Weights of a small rotation predictor.
Model: norm layernorm, patch size [2, 2].
Training: cautious_adamw at rate 0.0013, 5900 steps, batches of 64.
Rows from block 8 of a small rotation predictor, named by matrix and row number. Rows with one number belong to one neuron. Each number is 128 + 24 x the weight over its row's rms, rounded and kept within 0 to 255. All counts start at 0.
After each neuron's rows are labels from the 100 images, of 14976, where the neuron reaches its highest value: "colour at peak" is the nearest of a few named colours to the mean colour under the peak. Only what is clearly more common there than usual is listed. The data: crops of objects in photos (Visual Genome).
# fc1: MLP up (model.blocks.8.mlp.fc1.weight, 1280x320), inputs 0-106
# fc2: MLP down (model.blocks.8.mlp.fc2.weight, 320x1280, transposed), outputs 0-106

fc1.141 [ 91  84 131 115 103  87 123 142 129 141 170 135 117  92 141 129 150  88 154 135 123 118 125 128 114 169 152 158 120 108 145 121  91 140  85 169 135 137 162 103 150 151  98 146 139 116 120 101 118 112 119 119  96 168 116 121 118 146 155 150 128  90 125 108 148  96 162  92 166  89 159 116 145  98 134 111  98 153  86  93 118 158 100 104 131 115 100 117 140  90  94 115  95 157 133 102 107 100 151 169 124 150 114 127 149 121 148]
fc2.141 [ 67 118 164 113 163 131 112  83 138 103 119 122 102 113 122 139 126 127 129 127 132 143 126 111 144 121 149 137 126  82 127 149 129 122 116 119 143 185 147  86 138 119 138 132 135 127 124 127 121 128 115 130 197  88 126 131 108 126 139 132 112  46 149  91 110 112 119 146 108 126 103  64  99 152 136 155 105 112 132 154 140 136  86 118 150 113 149  89 104 114 143 123 144 132 135 119 150 137 136 147 125 122 157 117 120 117 120]
colour at peak: cyan

fc1.17 [106 110 139 144 112 113 140 136 113 117 129 117 139 117 154 135 145 101 126 144  94 159 100 114 147 137  91 124 153 131 149 155 124 154 155 119 123 150 163 137 142 153 153 158 169 122 162  89 170 116 134 108  85 120 120 110 137 130  99 154 123 141  99 100 117 114 129 116  98 137 110 113 107 165 126  86 148  89 155 163  98  87 149 136 135 160 141 115 114 129  84 157 157 134 112 119 158 108 162 139  92 156 102 175  95  96 110]
fc2.17 [ 74 121 171 100 141 133 103  87 135  80 120 107 131 137 121 125 145 141 106 115 159 161 127 102 107 118 141 115 189  99 125 133 128 138 129  91 140 200 106 102 126 107 151 121 113 117 109 120 137 137 145 112 212  98 141 123 146 157 124 121  94  12 106 111 152 127 132 164 159 121 153  88 150 129 125 135 134 116 127 125 125 155 117 145 169  80 135 140 100 108 152 110 120 121 124 132 118 130 121 162 143 106 181 112 102 104 121]
colour at peak: white

fc1.730 [142 100 150  83 144 129 129 128 133 159 103 115 121 142 156  97 149 148 136  85 155  85 122 143 130 122 160 105  37 107  92 106  97 101 158 117 114 154 155 152 116 132 120 122 118 109 137 135 111 130  98 108 152 116  93 166  91 172 144  98 153 194 144 123 151 130 143 116 119 123 119  95 106 126 115 133 100 146 104 161  95 126 144 142  83 153 130 119  98 139 113  95 119 109 153 119  87 147 156 182 135  90 143 102 105 113 169]
fc2.730 [138 121 127  65 113 136 127 120 148 140 131 124 173 135 145 135 132 141 133 122 142 119 130 136 117 132  88 128   0 152 138 132 131 133 132 138 115  85 114 163 119 119 125 144 137 122 121 139 116 116 136 120  58 143 134 128 147 115 147 137 135 255 101 143 123 121 131 143 133 130 151 138 129 142 134 140 129 102 137 134 120 124 175 126 122 137 116 196 139 130 119 123 123 124 119 123 149 118 120 115 125 128  85 128 152 139 136]
colour at peak: green; cyan

fc1.598 [115 110 129  98 148 142 102 169 131  91 148 113 102  92 114 107 113 103 122 116 115 130 143  99 163 162 103 116 128 162  92 132 159 159 164 145 118 170 105 146 140 162 141 120 111 154 116 169  97 105 114 111  94 103  91 108 162 116 136 158  92 104 114 160 129 120 157 113 144  95 120 157 122 166 127 112 102 108 164 152  98 142 161 153  98 166 139 107 138 139  94  97 123  97  91 154  90 136  81 169 146 140 133  97 128 103 113]
fc2.598 [ 94 116 154 124 150 120 107 120 118  83 130 123 142 124 125 136 131 120 133 151 122 163 126 117 118 137 153 116 228  89 126 138 125 121 124 123 137 221 148  99 145 122 142 132 132 115 131 104 138 131 127 129 200  89 145 116 135 130 142 137 100   0 148  87 115 129 122 151 120 126 126  75 111 142 132 151 126 120 137 120 123 140 117 137 153 104 139  92 133  97 144 125 135 117 140 134 141 134 136 123 114 126 148 117  89 147 139]
colour at peak: white

fc1.100 [146 125 150 154  88 106  84 138 111 166 150  98 154 151 166 142 119 140  88  98 121 142 116 115  97 125 152 127 133 157 110 103 128 141 112 114 121 144 114  92 122  98 168 124 120  95  93 150 121  94 118 161 143 139 167 142  93 173 109  98 141 132 109 102 109 168 164  99 161 117 137  99 139 118 141 104 135 128 165 172 151  93 100 125 116 120 158 138 130 142 124 115 167 152  99 115 105  83 152 146 123 118 163 126 138 113  93]
fc2.100 [171 152 116 124 109 158 141 132 125 118 105 130 148 134 121 156 132 123 132 148 117 120 134 139 144 140 106 171  90 144 134 136 111 127 152 125 120  51 101 177 109 109  98 123 136 157 156 135 112 147 103 142  62 133 117 139 116  94 131 153 137 152 139 110 118 143 114 125 121 133 101 195 121 131 122  74 121 177 158 125 111 109 121 109 106 134 103  89 172 151 110 140 130 128 143 128 152 112 110  98 109 136  45 149 196 114 119]
colour at peak: white

fc1.446 [ 97  94 155  68 110 120 165  95 111 138 103 107 146 133 128  94 145 134  99 128 111 119  92 122 135 141 115  98  69 141 123 131  90 101  96 162 133 138 167 136 149 110 107 137 135 106 123 119 102 122 150 142 153  90 149 149 100 153 110 116 126 226  91 103 132 128 147 101  91 143 162 128 103 138 153 108 101 144 127 136 114 104  89 122  97  89 161 101 161 129 110 123 111 170 120  82 136 103 134 113 113 101 150 132 105 132 164]
fc2.446 [140 129 122  53 115 129 136 125 132 134 127 129 151 130 134 129 130 130 132 129 132 126 125 125 127 126 110 128   0 129 133 131 129 131 126 135 126 124 120 149 125 122 116 130 127 126 129 137 122 124 128 135 101 127 131 131 135 118 134 130 130 255 125 129 123 126 128 133 126 125 130 131 124 130 128 125 131 133 135 126 130 123 148 136 127 137 114 213 137 129 123 128 127 126 121 128 136 127 128 112 129 131 104 130 146 138 127]
colour at peak: cyan

fc1.86 [141 136 114 131 142 148 124 153  99 131 119 144  90 125 126 126 146 147 150 131  77 135 110 138 109 144  92 137 145 113 130 108 147 150 117 116 145 125 138 148 144 108 116 150 134 154 161 124  88 102 156 147 102 123 159 143 139 129 124 121 157  81 157 157  96  97 129 148  95 117 136 106  98 138  98 146 107 136 158 169 101  82 129  91 111 120 125 139 106  98 159 177 122 125 114 135 121 157 111 132  99 180 141 121 150 138 120]
fc2.86 [ 66 117 178 107 145 130 108  71 125  83 122 111 118 131 130 136 138 134 114 116 146 171 131 114 110 127 148 125 207 112 132 136 128 134 119 110 140 193 124 102 136 117 157 122 116 117 109 124 151 135 138 119 200 101 134 113 136 153 125 116  92   0 126 110 143 120 135 150 153 117 144  86 138 146 136 145 122 112 121 137 122 152 102 124 176  90 143 132 104 114 160 110 117 131 135 122 127 128 124 156 137 109 161 108 110 111 117]
colour at peak: cyan

fc1.632 [128 131 140  77 169 138 130 168 156 131 139 137 124 163 143 170 137 113 117 139 167 128 119 128 156  95 166 102  80 116  97 104 104 101 106 131 156 161 110 142 143  96 150  89 136 130 106 115 151 132 131 112 144 115 123 112  67 164 105 115 135 200 149 105 157 116 165 135 131 114  95 113 160 144  89 150 173 132 118 175 116 172 144 151 148 126 163 131 146 152 167 110 135 144 145 136 125 133  93 129 170 136 149 118 113 108 163]
fc2.632 [125 124 119 110 115 132 118 129 147 149 131 125 175 130 144 131 130 137 141 123 133 119 141 142 115 133  86 129   6 147 133 132 132 138 135 146 112  61 124 157 119 130 131 139 136 127 125 145 129 103 134 129  56 145 131 131 145 110 144 129 137 255 105 142 119 111 129 142 128 138 152 133 123 149 135 150 116  88 133 149 130 120 175 121 114 143 120 181 141 131 121 127 123 126 120 116 145 119 109 107 124 133  79 124 166 144 135]
colour at peak: green; cyan

fc1.87 [112 136 158  92 149 157 138 103 123 135 156 112 129  91 135 103 158 113 144  95 150 130 136 126 107 117 159 120  34 165 112 115 136  95 122  92 136 130 136 141 113 162 132 129 136 158  89 116 174 128 153 120 165 154 107 122 120 152 100 131 140 191  97 101 112 101 130 144 110 151 139  99 124 164 114 147 125 130 161 139 116  99 125 139 118 138 157  91  93 113 126 160 123 120 111  98  93 158  91 181 155 146 166  97 105 107 138]
fc2.87 [144 127 129  31 116 134 135 130 136 129 126 128 156 133 129 130 128 133 132 130 132 123 125 126 125 127 104 133   0 131 135 130 125 129 128 134 121 121 117 159 121 120 117 136 134 125 128 134 121 124 130 134 105 129 130 132 136 120 138 135 134 255 122 129 128 128 125 137 130 122 137 131 126 132 131 130 132 117 139 126 124 120 155 132 137 133 110 216 138 128 125 127 124 122 128 127 140 123 127 116 124 129  86 131 146 141 129]
colour at peak: cyan

fc1.274 [164 130 145 106  93 105 138  94 115 170 148 122 123 125 156 124 153  95 175 143 126 162 168 111 124 130 128 154 166 125  97 131 134 106 159 167  88 133 167 159  90  94 125 145 141 161  96 132 136 143 100 146  93 122 107 152  99 113 105 138 139 158 110 117 118 140 155 116 129  97 112 143 154 166 131 102 141 103 143 169 124 113  99 124  92 158 169 109  94 121 105 160 116 166 115 100 145 123 100 142 140 126 135 136  97  95 123]
fc2.274 [ 83 117 167  43 149 138 118 103 131  81 109 125  98 131 104 135 130 117  99 139 144 127 126 114 135 114 127 130 171 110 137 142 112 133 127 101 141 202 116 107 142 119 146 101 117 137 126 136 106 135 149 106 210 119 129 130 125 125 121 133 102  34 124 107 155 124 138 124 122 120 105  82 135 132 136 107 120 109 118 133 135 143  96 118 155 102 112 143 122 126 138 120 125 126 129 156 118 127 129 127 140 111 203 121  98 100 116]
colour at peak: white

fc1.287 [122 130 101  69 166 127 151 115 147 125 100  98  77 158 155 148 139 123 142 148 141 121 142 114 134 108 137  81  85 132 143 118 138 114 160 141 120 162 136 141 141 120 147 136 126 131 136 105 146 115 123  96 134 138  87 141  99 179 129 107 127 184 136  87 109 131 110 109  93  94 143  98 106 133 122 132 146 134 127 184 107 129  88 137 135 112 164  65  87 161 161 130 157 156 165 160 116 129 100 163 122 125 143 129 101 146 104]
fc2.287 [134 119 121  53 113 122 123 135 145 151 130 125 172 131 141 133 130 133 139 132 127 119 133 133 119 127  84 120   0 139 138 135 132 137 129 135 114  73 118 165 129 127 120 136 132 126 122 149 115 111 132 128  63 139 131 129 146 109 140 123 134 255 117 144 121 116 136 139 130 132 144 118 127 147 133 141 126 101 131 146 133 123 179 126 129 143 111 203 138 132 122 128 134 127 110 115 142 122 114 102 131 134  94 124 157 137 141]
colour at peak: green

fc1.394 [126  98 102 129  94 127 145 100 107 101 177  97 166 142 132 156 131 152 168 163  93 124 135 120 120 134  93 145 160 122 113 129 170 112 124 105 142 142  99 166 129 167 132 142 165 164 133  94 144 123 127 166  98 131  94 126 136 155 109 125 107 102  98  94 168 138 139 111  98 132 151 104 140  88 114 105 108 150 174 120 157 136 130 142 119 142 164 150 141 166 170 105  96 158 148 151  99 117 168 125 144 145 100 121  98 138 124]
fc2.394 [ 88 126 144 145 145 113 109 145 127 101 119 126 111 115 118 136 125 118 100 144 144 125 134 100 155 125 133 149 238  91 140 138 111 123 122 112 134 207 138 101 141  98 139  98 116 137 143 136 114 132 159 114 204  98 133 138 116 122 115 135 109   7 147 123 139 139 135 111 119 131 118  75 124 139 115 135 114 137 113 118 161 137 102 110 134 114 121 105 120 134 143 112 151 129 107 145 101 140 138 130 134 114 190 124  96  93 112]
colour at peak: cyan

fc1.288 [ 77 131 127  76 162  92 101 121 119 128 145 161 121 129 128 131 150 146 144 106 155 113 115 118 121 155 133  95  42 144  99 119 134 115 133  81 141 137 170  91 101 111 160 120 117 157  97 106 170 141 110 105 175 110  90 154 112 128 132 155 101 174 109 121 137  92 131 101  97 133 154 125 158 161  98 140 175 124 120 122 155  97 121 140 123 157 135  74 156 141 105 131 113 148 137 106  91 106 108 131 115 138 143  98  96 137 128]
fc2.288 [135 119 132  50 115 140 125 124 149 134 133 127 174 134 136 134 131 144 131 120 143 126 129 130 117 130  94 120   0 134 135 132 132 134 127 138 123 126 113 173 115 111 125 144 135 119 120 138 120 123 136 127  93 125 134 125 153 121 147 134 131 255  97 132 127 120 127 143 149 120 158 132 127 144 134 139 137 107 145 129 121 125 168 136 141 127 109 213 135 125 129 121 135 123 120 121 148 121 123 128 128 127 101 125 145 139 140]
colour at peak: green

fc1.359 [112 135 127  74 112 107 125 115  93 113 149  89 102 137 146 118 135 148  93  91 141 144 147 141 125 139 113 116  40 111 136 100 108 162  92 111 135 113 126 124 139 162 154 130 140 123  88 101 156 132 135 124 161  96  94 118 144 137 128 153 152 197 119 103 125 119 120 107 108 146 143 114 162 165 133 167 125 147  92 141 105 142  94 121 132 132 159  51  93 154 133 104 116 118 148  90 142 131 158 166 152 105 107 124 133 121 117]
fc2.359 [142 128 126  31 123 129 134 128 134 128 126 131 149 132 126 129 128 130 131 134 130 129 126 125 126 124 119 130   0 124 134 132 127 132 126 137 125 136 123 143 126 124 118 132 130 127 130 131 120 129 131 132 122 124 132 130 134 118 131 135 131 255 129 126 128 123 126 135 127 119 131 129 126 133 127 130 133 131 134 127 124 124 144 138 144 130 113 240 131 126 125 127 129 125 126 125 134 127 133 117 125 131 102 126 134 141 128]
colour at peak: cyan

fc1.410 [134 154 160  89 113 142 158 114 125 165 125 157 139 139 134 138 160 152 111 150 116  81 106 164 152 110 134 129  69 133 126 129  96 145 157 108  95 159 161  99 153 159 147 148 103 130 163 170 165 143 155 139 137 144 103 144 140 138  80 138 127 223 136 123 117 156 123 125 130 105 143  96 141 135 113 163 157 135 114 127 144  94 143 105 115 168 153 121 127 128 168 155 128 106 163 112 109 175 161 149 107 108 173 133 127 103 135]
fc2.410 [156 124 132  50 115 136 133 133 138 125 127 124 172 133 141 137 126 135 132 124 139 124 126 125 126 134 105 136   0 143 132 131 127 127 131 134 123 111 112 163 118 112 124 139 134 131 127 136 117 128 127 128  81 130 133 135 141 116 145 141 136 255 114 129 124 129 122 142 130 120 141 129 125 130 133 123 135 117 149 117 122 117 159 137 131 130 101 213 142 128 118 126 129 123 125 130 152 119 125 117 120 127  87 133 155 136 136]
colour at peak: cyan

fc1.531 [124 148 109  47 132 150 122 123 128 103 120 106 125 112 145  94 137 152 137 101 141 126 155 149 144 162 165 123  87 122 103 109 148 125 106 108 160 134 120 127 150 131 170 142 162 104 158 145 154  94 128 158 132 115 111 108  92 165 153 113 113 196 135 117 159 119 164 130 101 113 158 161 132 157 104 155 143 140 141 157 110 142 112 142  98 119 151  86 147 134 105  99 102 131 120 115 122 157 139 180 133 146 121  98 106 139 112]
fc2.531 [142 128 127  35 119 132 136 124 135 129 126 132 149 132 127 129 128 132 134 129 130 126 127 124 124 127 116 127   0 127 132 132 126 131 126 136 121 133 120 146 124 128 119 133 132 126 129 129 120 128 131 129 116 132 130 131 133 120 133 134 134 255 125 127 126 126 126 133 124 123 131 129 125 133 130 132 134 128 132 127 125 123 147 130 145 132 114 215 135 126 127 128 123 123 128 125 136 126 131 118 125 130 102 126 139 139 126]
colour at peak: cyan

fc1.520 [ 81 134 145  61 122 161 105 127 109 112 136 130 142 104 156 110 133 139 113 116 156 147 103 143 134 113 150 105  40 119  99 161 112 116  98 121 164 142 161  77 156 156 111  85 135 122 137 116 107 107 137 131 115  97  90 105 127 138 123 154 101 172 127 145 114 121 135 102 125 155 122 142 140 135 148 162 118 127  96 138 142 104 127 119  86  94 136  60 102 121 121 150 136 139 143  88  91 149  90 160 127 131 167 100  95 154 126]
fc2.520 [145 129 127  25 120 133 135 123 133 127 125 129 143 132 133 133 128 131 136 132 131 130 128 126 124 125 118 132   0 126 132 132 128 131 126 138 125 136 121 144 124 122 118 135 131 126 129 128 123 127 130 132 120 126 130 130 135 121 133 136 133 255 128 124 127 125 126 135 130 118 131 131 127 129 131 128 130 127 135 125 122 124 143 132 149 129 115 231 129 127 124 128 124 123 129 128 140 125 131 120 123 128 101 125 135 140 126]
colour at peak: cyan

fc1.85 [107 135 164 127 148 153 109 169  92 144 168 105 116 103 153 150 117  90 141 116 162 101 141 131 129 156  97 101 157 169 102 128 101 115 133 112 143  89 169  90 115 168 101 115 172 123 120 145  95 139  84 168  79 134 160  99  92 111 102 155  94 161 102  96 117 156 131 128 124 102  88 131 144  94 175  88 112 106 154 122 133  97 129 160 109 146  93 130 144 130 164 145 125 111 141 132 134 142  97  93 107 113 113 158 128 149 113]
fc2.85 [104 111 171 133 143 146 115  85 141  75 108  93 161 138 134 129 150 129 121 115 138 187 125 118 116 133 129 110 103 119 110 141 142 136 119  99 142 164  95 118 127  88 157 137 112 139 106 127 123 141 113 120 186  89 130 116 142 187 124 115  85   5 115 102 148 119 102 131 142 125 139  92 149 139 143 121 139 140 143 128 119 160 111 139 178  80 129 180 106 119 146 120 114 117 140 128 133 121 114 181 131 104 124 113 111 121 126]
colour at peak: white

fc1.384 [ 99 162 164  66 108 130 166 118 123 133 124  90 138 127 111 123 155 105  90 106 165 118 161 155 122 124 111 151  49 141 107 113 100  85 122 122 107 121 169  78 163 157 115  98 156 156 130 158 127 140 166 151 157  97 138  94  96 123 115 137 104 204 128 170 113 143 123 109 116 165 148  95 123 140 120 160 109 134 135 119 134  95  89  93 105 123 149 159  91 105 111 159 114 115 101 127  76 152  89 126 160 131 127 128 124 150 102]
fc2.384 [151 126 126  52 113 140 137 129 135 126 126 127 161 134 140 135 127 133 132 123 135 124 128 127 129 126 107 128   0 136 129 132 125 130 130 139 122  98 112 151 116 117 118 137 133 131 129 139 114 128 124 135  82 131 125 134 138 119 140 137 137 255 116 129 126 132 123 135 126 124 134 141 125 132 132 120 133 125 141 123 124 119 156 133 130 138 106 213 140 132 121 128 128 124 127 131 144 123 122 116 123 126  72 128 153 139 133]
colour at peak: cyan

fc1.272 [ 79  87 135  73 126 150 124 129  89 141 154 136 104 124  93 123 133  86 149  95 107 108  96 104 114  90 107 144  42 143 151 110 101 117  98 156 142 168 122 150 133 126 136 142 151 142 124 108 115 100 136 164 111 125 151 157 133 114  99 154  95 172 112 146 118 160 116  90  98 161  94 100 138 152 157 128 145  97 145 126 138 118  90 110 117 126 155 139 154 133 138 140 160 152  93  85  82 105 119 112 144  95 170 149 154  98 148]
fc2.272 [150 128 126  56 116 134 136 126 138 132 125 127 161 133 134 132 128 133 132 124 132 122 128 126 127 129 101 129   0 135 131 131 127 132 124 134 123 106 113 151 119 120 119 135 131 128 130 137 117 123 130 135  96 133 128 134 138 118 137 132 136 255 118 133 125 123 125 135 128 126 135 138 126 133 132 123 132 125 136 128 128 121 151 133 130 135 112 209 137 133 122 128 124 124 124 128 139 123 124 114 125 128  86 130 154 134 127]
colour at peak: cyan

fc1.457 [119  88 122  91  89 144 142 156 145 116  93 131 139 122 149  91 146 148  87  95  87  95 104 156 124 122 137 101 160 120 163 106 130 139 170 134 143 151  98 143  97 119 155 128 121 155 159  96 125 130 162 140 117 130 107 118 119 158 135 116 128 130 122 138 155 156 165 115 142 169 125 137  95 106 162 143  99  90 123 112 132 112 121 112 137 114 137 131 156 157 122 105 167 136  92 108 126 125 116  90 170 130 156 108 123 123 101]
fc2.457 [ 74 136 150 127 142 152 133  84 117  89 126 130 103 129 131 139 137 121 132 139 125 161 123 120 113 137 128 123 167 104 118 120 129 139 111 132 136 155 134 116 134 144 111 126 143 104 135  90 113 130 121 122 199 117 128 105 143 132 124 137 114   0 145  81 128 126 121 128 104 125 111 169 129 147 141 125 126 130 132 130 118 140  95 138 155 111 160 130 132  78 156 123 127 126 161 134 129 134 142 131 118 120 107 105  98 132 115]
colour at peak: pink

fc1.475 [127 147 166  74 117 128 107  96 138  88 110 125 102 103  83 116  92 109 113  79 133 120 156 104 138  98 141 153  51 136 135 156 149  94  87 101 137 108 120 106  98 113 143 157 126 160 122 138 104 143 138 101 100 146 153 160 120 114 107 123 121 182 124 171 129 160 119 101 107 127 177 155 159 130  98 172 165 173 114 114  99 162 112 180 162 119 156 123 105 103  95 129 124 140 127  91 118 129 127 127 146 135 152  98 155 104 153]
fc2.475 [128 127 120  36 119 136 140 131 137 132 129 131 149 130 133 125 131 132 132 127 133 121 130 130 128 128 100 118   0 131 128 131 129 134 129 137 118 107 120 149 123 126 121 134 134 124 127 130 114 119 128 135  95 131 130 129 136 121 137 134 136 255 121 128 123 125 127 139 123 128 131 137 124 131 131 126 135 116 134 129 131 120 160 131 112 145 119 219 142 125 123 128 124 126 124 129 136 126 124 116 125 131  99 126 133 140 135]
colour at peak: cyan

fc1.758 [111  87 143  92 143 149 106 132  86  95 123 126 100  97 116 169 169 130  86  97 151 121 115 123 148 112 104 111  43 136 112 127 107 121 134 148 164 146 153  85 141 122 112 105 105 130  90 102 155 157 115 134 157 123 148 162 129 175 117 146 159 185 100 134 160 105 159 114 113 169 151  94 118 169 112 158 144 130 128 177 102 151 116 136  97 141 121 108 106 128 140 103 158 165 111 150  97 167 144 146 133 101 180 110  84 131 108]
fc2.758 [137 126 128  17 118 134 133 124 138 128 127 128 152 134 136 133 133 134 134 133 132 130 127 127 125 129 107 135   0 127 132 131 129 131 125 138 126 134 116 157 123 120 117 137 133 123 127 131 123 123 131 139 109 125 132 127 142 120 140 136 130 255 121 124 126 125 126 139 133 118 140 135 124 134 132 130 133 126 143 126 123 123 154 136 142 129 112 220 136 124 127 126 131 120 127 132 142 122 128 116 123 129  97 125 138 145 131]
colour at peak: cyan

fc1.509 [104 140 131  91 143 177 157 110  88 104  95  94 145 117 141 106 156 149  91 127 160 130 114 117 137 107 163 121  41 138 130 115 146 134 114 119 152 165 154 129 122 147 129  97 143 104 118 103 107 102 161 155 103 119 112 163  86 143 100 127 145 213 104 106 129 130 178  95  92 117 116 160 111 134 149 125 129 104 135 167 139 167 104 121 113  97 177  50 104 123 131 148 137 140 164  87 135 109 116 152 115 112 157  92 143  98 165]
fc2.509 [138 127 129  15 124 129 133 128 138 127 127 133 148 132 127 127 127 131 134 133 130 131 125 125 124 124 118 127   0 123 134 132 128 132 126 134 124 140 121 142 126 130 124 132 131 125 129 128 122 126 130 130 125 126 133 128 136 121 131 132 130 255 127 126 128 125 127 133 130 119 133 124 126 137 131 132 136 124 132 127 123 125 146 135 146 128 117 230 130 125 127 127 126 125 127 125 135 127 132 118 126 131 108 128 133 138 127]
colour at peak: cyan