config.yaml
model: "rotation predictor"
hidden_act: "gelu"
bias: "none"
qk_norm: false
moe: "top_k"
width: 320
positions: "learned"
pooling: "mean"
register_tokens: 8
residual_init: "zero_last"
optimizer: "cautious_adamw"
eps: 1e-06
max_grad_norm: 1.0
decay_fraction: 0.4
Rows from block 3 of a small rotation predictor, named by matrix and row number. Rows with one number within an expert belong to one neuron, the router's apart. Each number is 128 + 32 x the weight over its row's rms, rounded and kept within 0 to 255. All counts start at 0. Numbers have three digits each. After the name is the row's rms in percent of the matrix's.
Before each expert's rows are labels from the 100 images, of 14976, where the router gives the expert most weight on average: "patch colour" is the nearest of a few named colours to the mean colour under the peak. Only what is clearly more common there than usual is listed. The data: crops of objects in photos (Visual Genome).
# router: router (model.blocks.3.mlp.router.weight, 8x320), inputs 214-319
# up: expert up (model.blocks.3.mlp.up, 8x320x320), inputs 214-319
# down: expert down (model.blocks.3.mlp.down, 8x320x320, transposed), outputs 214-319

# expert 0
patch colour: white
router.0 104:116152099073101106150071146126112180136070118107170163101117119163096150119183090134184095036153094092128137131145071143086145108081085138132185122128114131116119128170113103140081219128135144128136126136139109083084115135118202153101140142094108110060080157061130136171152135125112177125126140108141104120109076129165
up.0 263:133177120103100103134084133158136159153062122111130179141118142167111173132184090151177078090162097124094103132151083166113112082100067163147171124139137107109086111123106110128098202155112145135113113111103121068113114114108174106094142144099090125077088154133123130160155147174106161104145152089153112112107125153166
down.0 262:131103115130141114128163116128141108111152115145126133119138131117117116114077136117104172000096150136114136140087093098128136153138151105208118132129127136117098153146154138131154094109145127145166140136181126170132116139133207161121124129150126134133125126141146127079105104114141107147108151169110134186140137105134
up.1 061:197127139140139152086123143120130143111156109127128118145160138097158172088141132174099167100098130133096147169068150139077157166138131136108075150089056087143176143141150165092207075090155054191116156206101138142096165201139160172129107105143172138130162105187110157096096141130148135101122161162180153091169151113166
down.1 064:135140112122094107105010131125124127130124137083117138139146134112149148147190139138152109255125116164137127148190195093157106096097111134052150116126121133120162120101111118130111125182096173128138113133109132115109160108169050121143140116096099093123117139115137143139138136134104114120152128111133084111125108186098

# expert 2
patch colour: red
router.2 068:107159121158121119110147106098126085146195107124125131129119118150092140140091155072030183060117179130109135125145098111146144122168198138182112119096141131115105112191150117123193053095188124144136108159174151207162078128166166172089150123156161107116144141150150108099085133096129152175117168175133125151155126060116
up.0 080:156111140102159149163189146159098101171087125156158172108137124140099128120081133129138086062101135127126109142138105150127084092080083124158088171104136112128171118151172135108154097096086131128135101181122111161092125111173194100140132170088154132115088135051073067117193110117151157152179145143126175189144129161126
down.0 082:123106131126142167143124144128119123099075118109121156044144142120141104088151118116157160053121135145076118159141131168191087134135202120138167048153115092126096082102181087097158046091122158141098108148126095111134126105179094107175119185150128141112103124122112149118142084101120147173121115110156182174184154087152
up.1 094:142125175105133073127133124146140075161199152130115110144115165114109136136149114074112130156082149135159123112231123059111116187182127110126102130136121129135109121103079108125090157136136161128121136147109118109141103114043086111117123160154133143112075144146045145131122139148084076132098112086101125151172152157095
down.1 081:059148132147138164114082146096080066155131152152138152132157197197095134121139092146166109191151106132151090117174165172148126098082106153100165072105070105115164101195110161113168088107154099118143106141082113107061128153084067142110124131099158138094133176129174167135121105154182157091108164181150143098112118142162

# expert 5
patch colour: red
router.5 084:124124116122199078091161158072089109092175150126189145160142167105134134122055145113120139057097102155177127111074125113140170130093115095148091130098129113098084151173160169177170043125189159122147118115187076152099118152123169180117104088164121164131154061100180127078117086104153120149151135160131108155154092160083
up.0 087:084070174060147178155118143146176075152098120130123139113140136135091111156143086107096182185106137077128151132044093144142167100140094068099109196147162127164066107103193167144131165142118097135150171164123163130094105088136078127136101135134126127076130151145114154168141112087116131128168066099118177126136138142104
down.0 086:083125162144150110089151146149072170151148149137133149036151093074150114173111140153114116149111138165151165168141081159101129107137192111144109122137122157165176178152127083177130086126155130131091147164089123128132178137068112130108122151112125115160138145064153127146107136109120099156104129107106136082086075105121
up.1 085:153153162148093167157088188158145082141111091105121142150147124088174099114120151174115093139100174136061122118197172108141125135165142125069146125140125156131143099097148119177142107157137124149130173157086131189148183112121147126140126092145122095133133151174157104110139091135171158184148154089144092101103131120185
down.1 082:180108096124162142124188182149154083142192106125123130145130089119081123129193147060140091188148156079080175131136140126090142118141169112066133201110086168141140142138142155195108117110158153159154140117094154155116109094091069081135086094125161141101177153100111103133101145092120118150090111111103121112109107035109

# expert 4
patch colour: pink
router.4 098:148102106101101146142114151135203158137151080127154092098163057140116119121105116095092138096106153115139186148137111147073169156100169120113122177085107161176122151073138075166112147089092112150132149143128168145101084156123152127141118159099137079120105153200121146166114137134147137107076099107143133117101189061165
up.0 098:121184136124134172101146111141113093170173135146059121094099126090141110125078140122082118087140157120119152093123107145125108119191143124140130132122114094153153153149096119098142111097187138154107130142165154129133125114146142137135121143187118136143151153109120139118115158132123128163112200137103153132139076100132
down.0 095:104158144081150074125151162147113143132107085122171142092132104131140137102095120187187089142135086129175123143123108140021200135082143116122139142129123126197149141168116119213102148142160120112148128085102136146086168139081144111105118122120149120112095119064103148134114110126109126159146119148117102120129103101119
up.1 077:143126106136148100138139145112125119121142118145096117101102126112157152123090099097107164050099132136120139130067108149147098152209129128169157104143119122052113132175110180086096048110150126118132156132150117176155115090123113141142169123168147114094193091096084137106076164138089141178162159155196131192095085133160
down.1 064:124117116117155159094097204103156143138183142099123133145129084153137123105146138118132144037105136116138119161217067123074149143089139132122174154098114144203118159168129145193101211113170104095116078100149175099121127098128108123115120098108115112099147080082137139152179103125154095131139118106094101171054135130075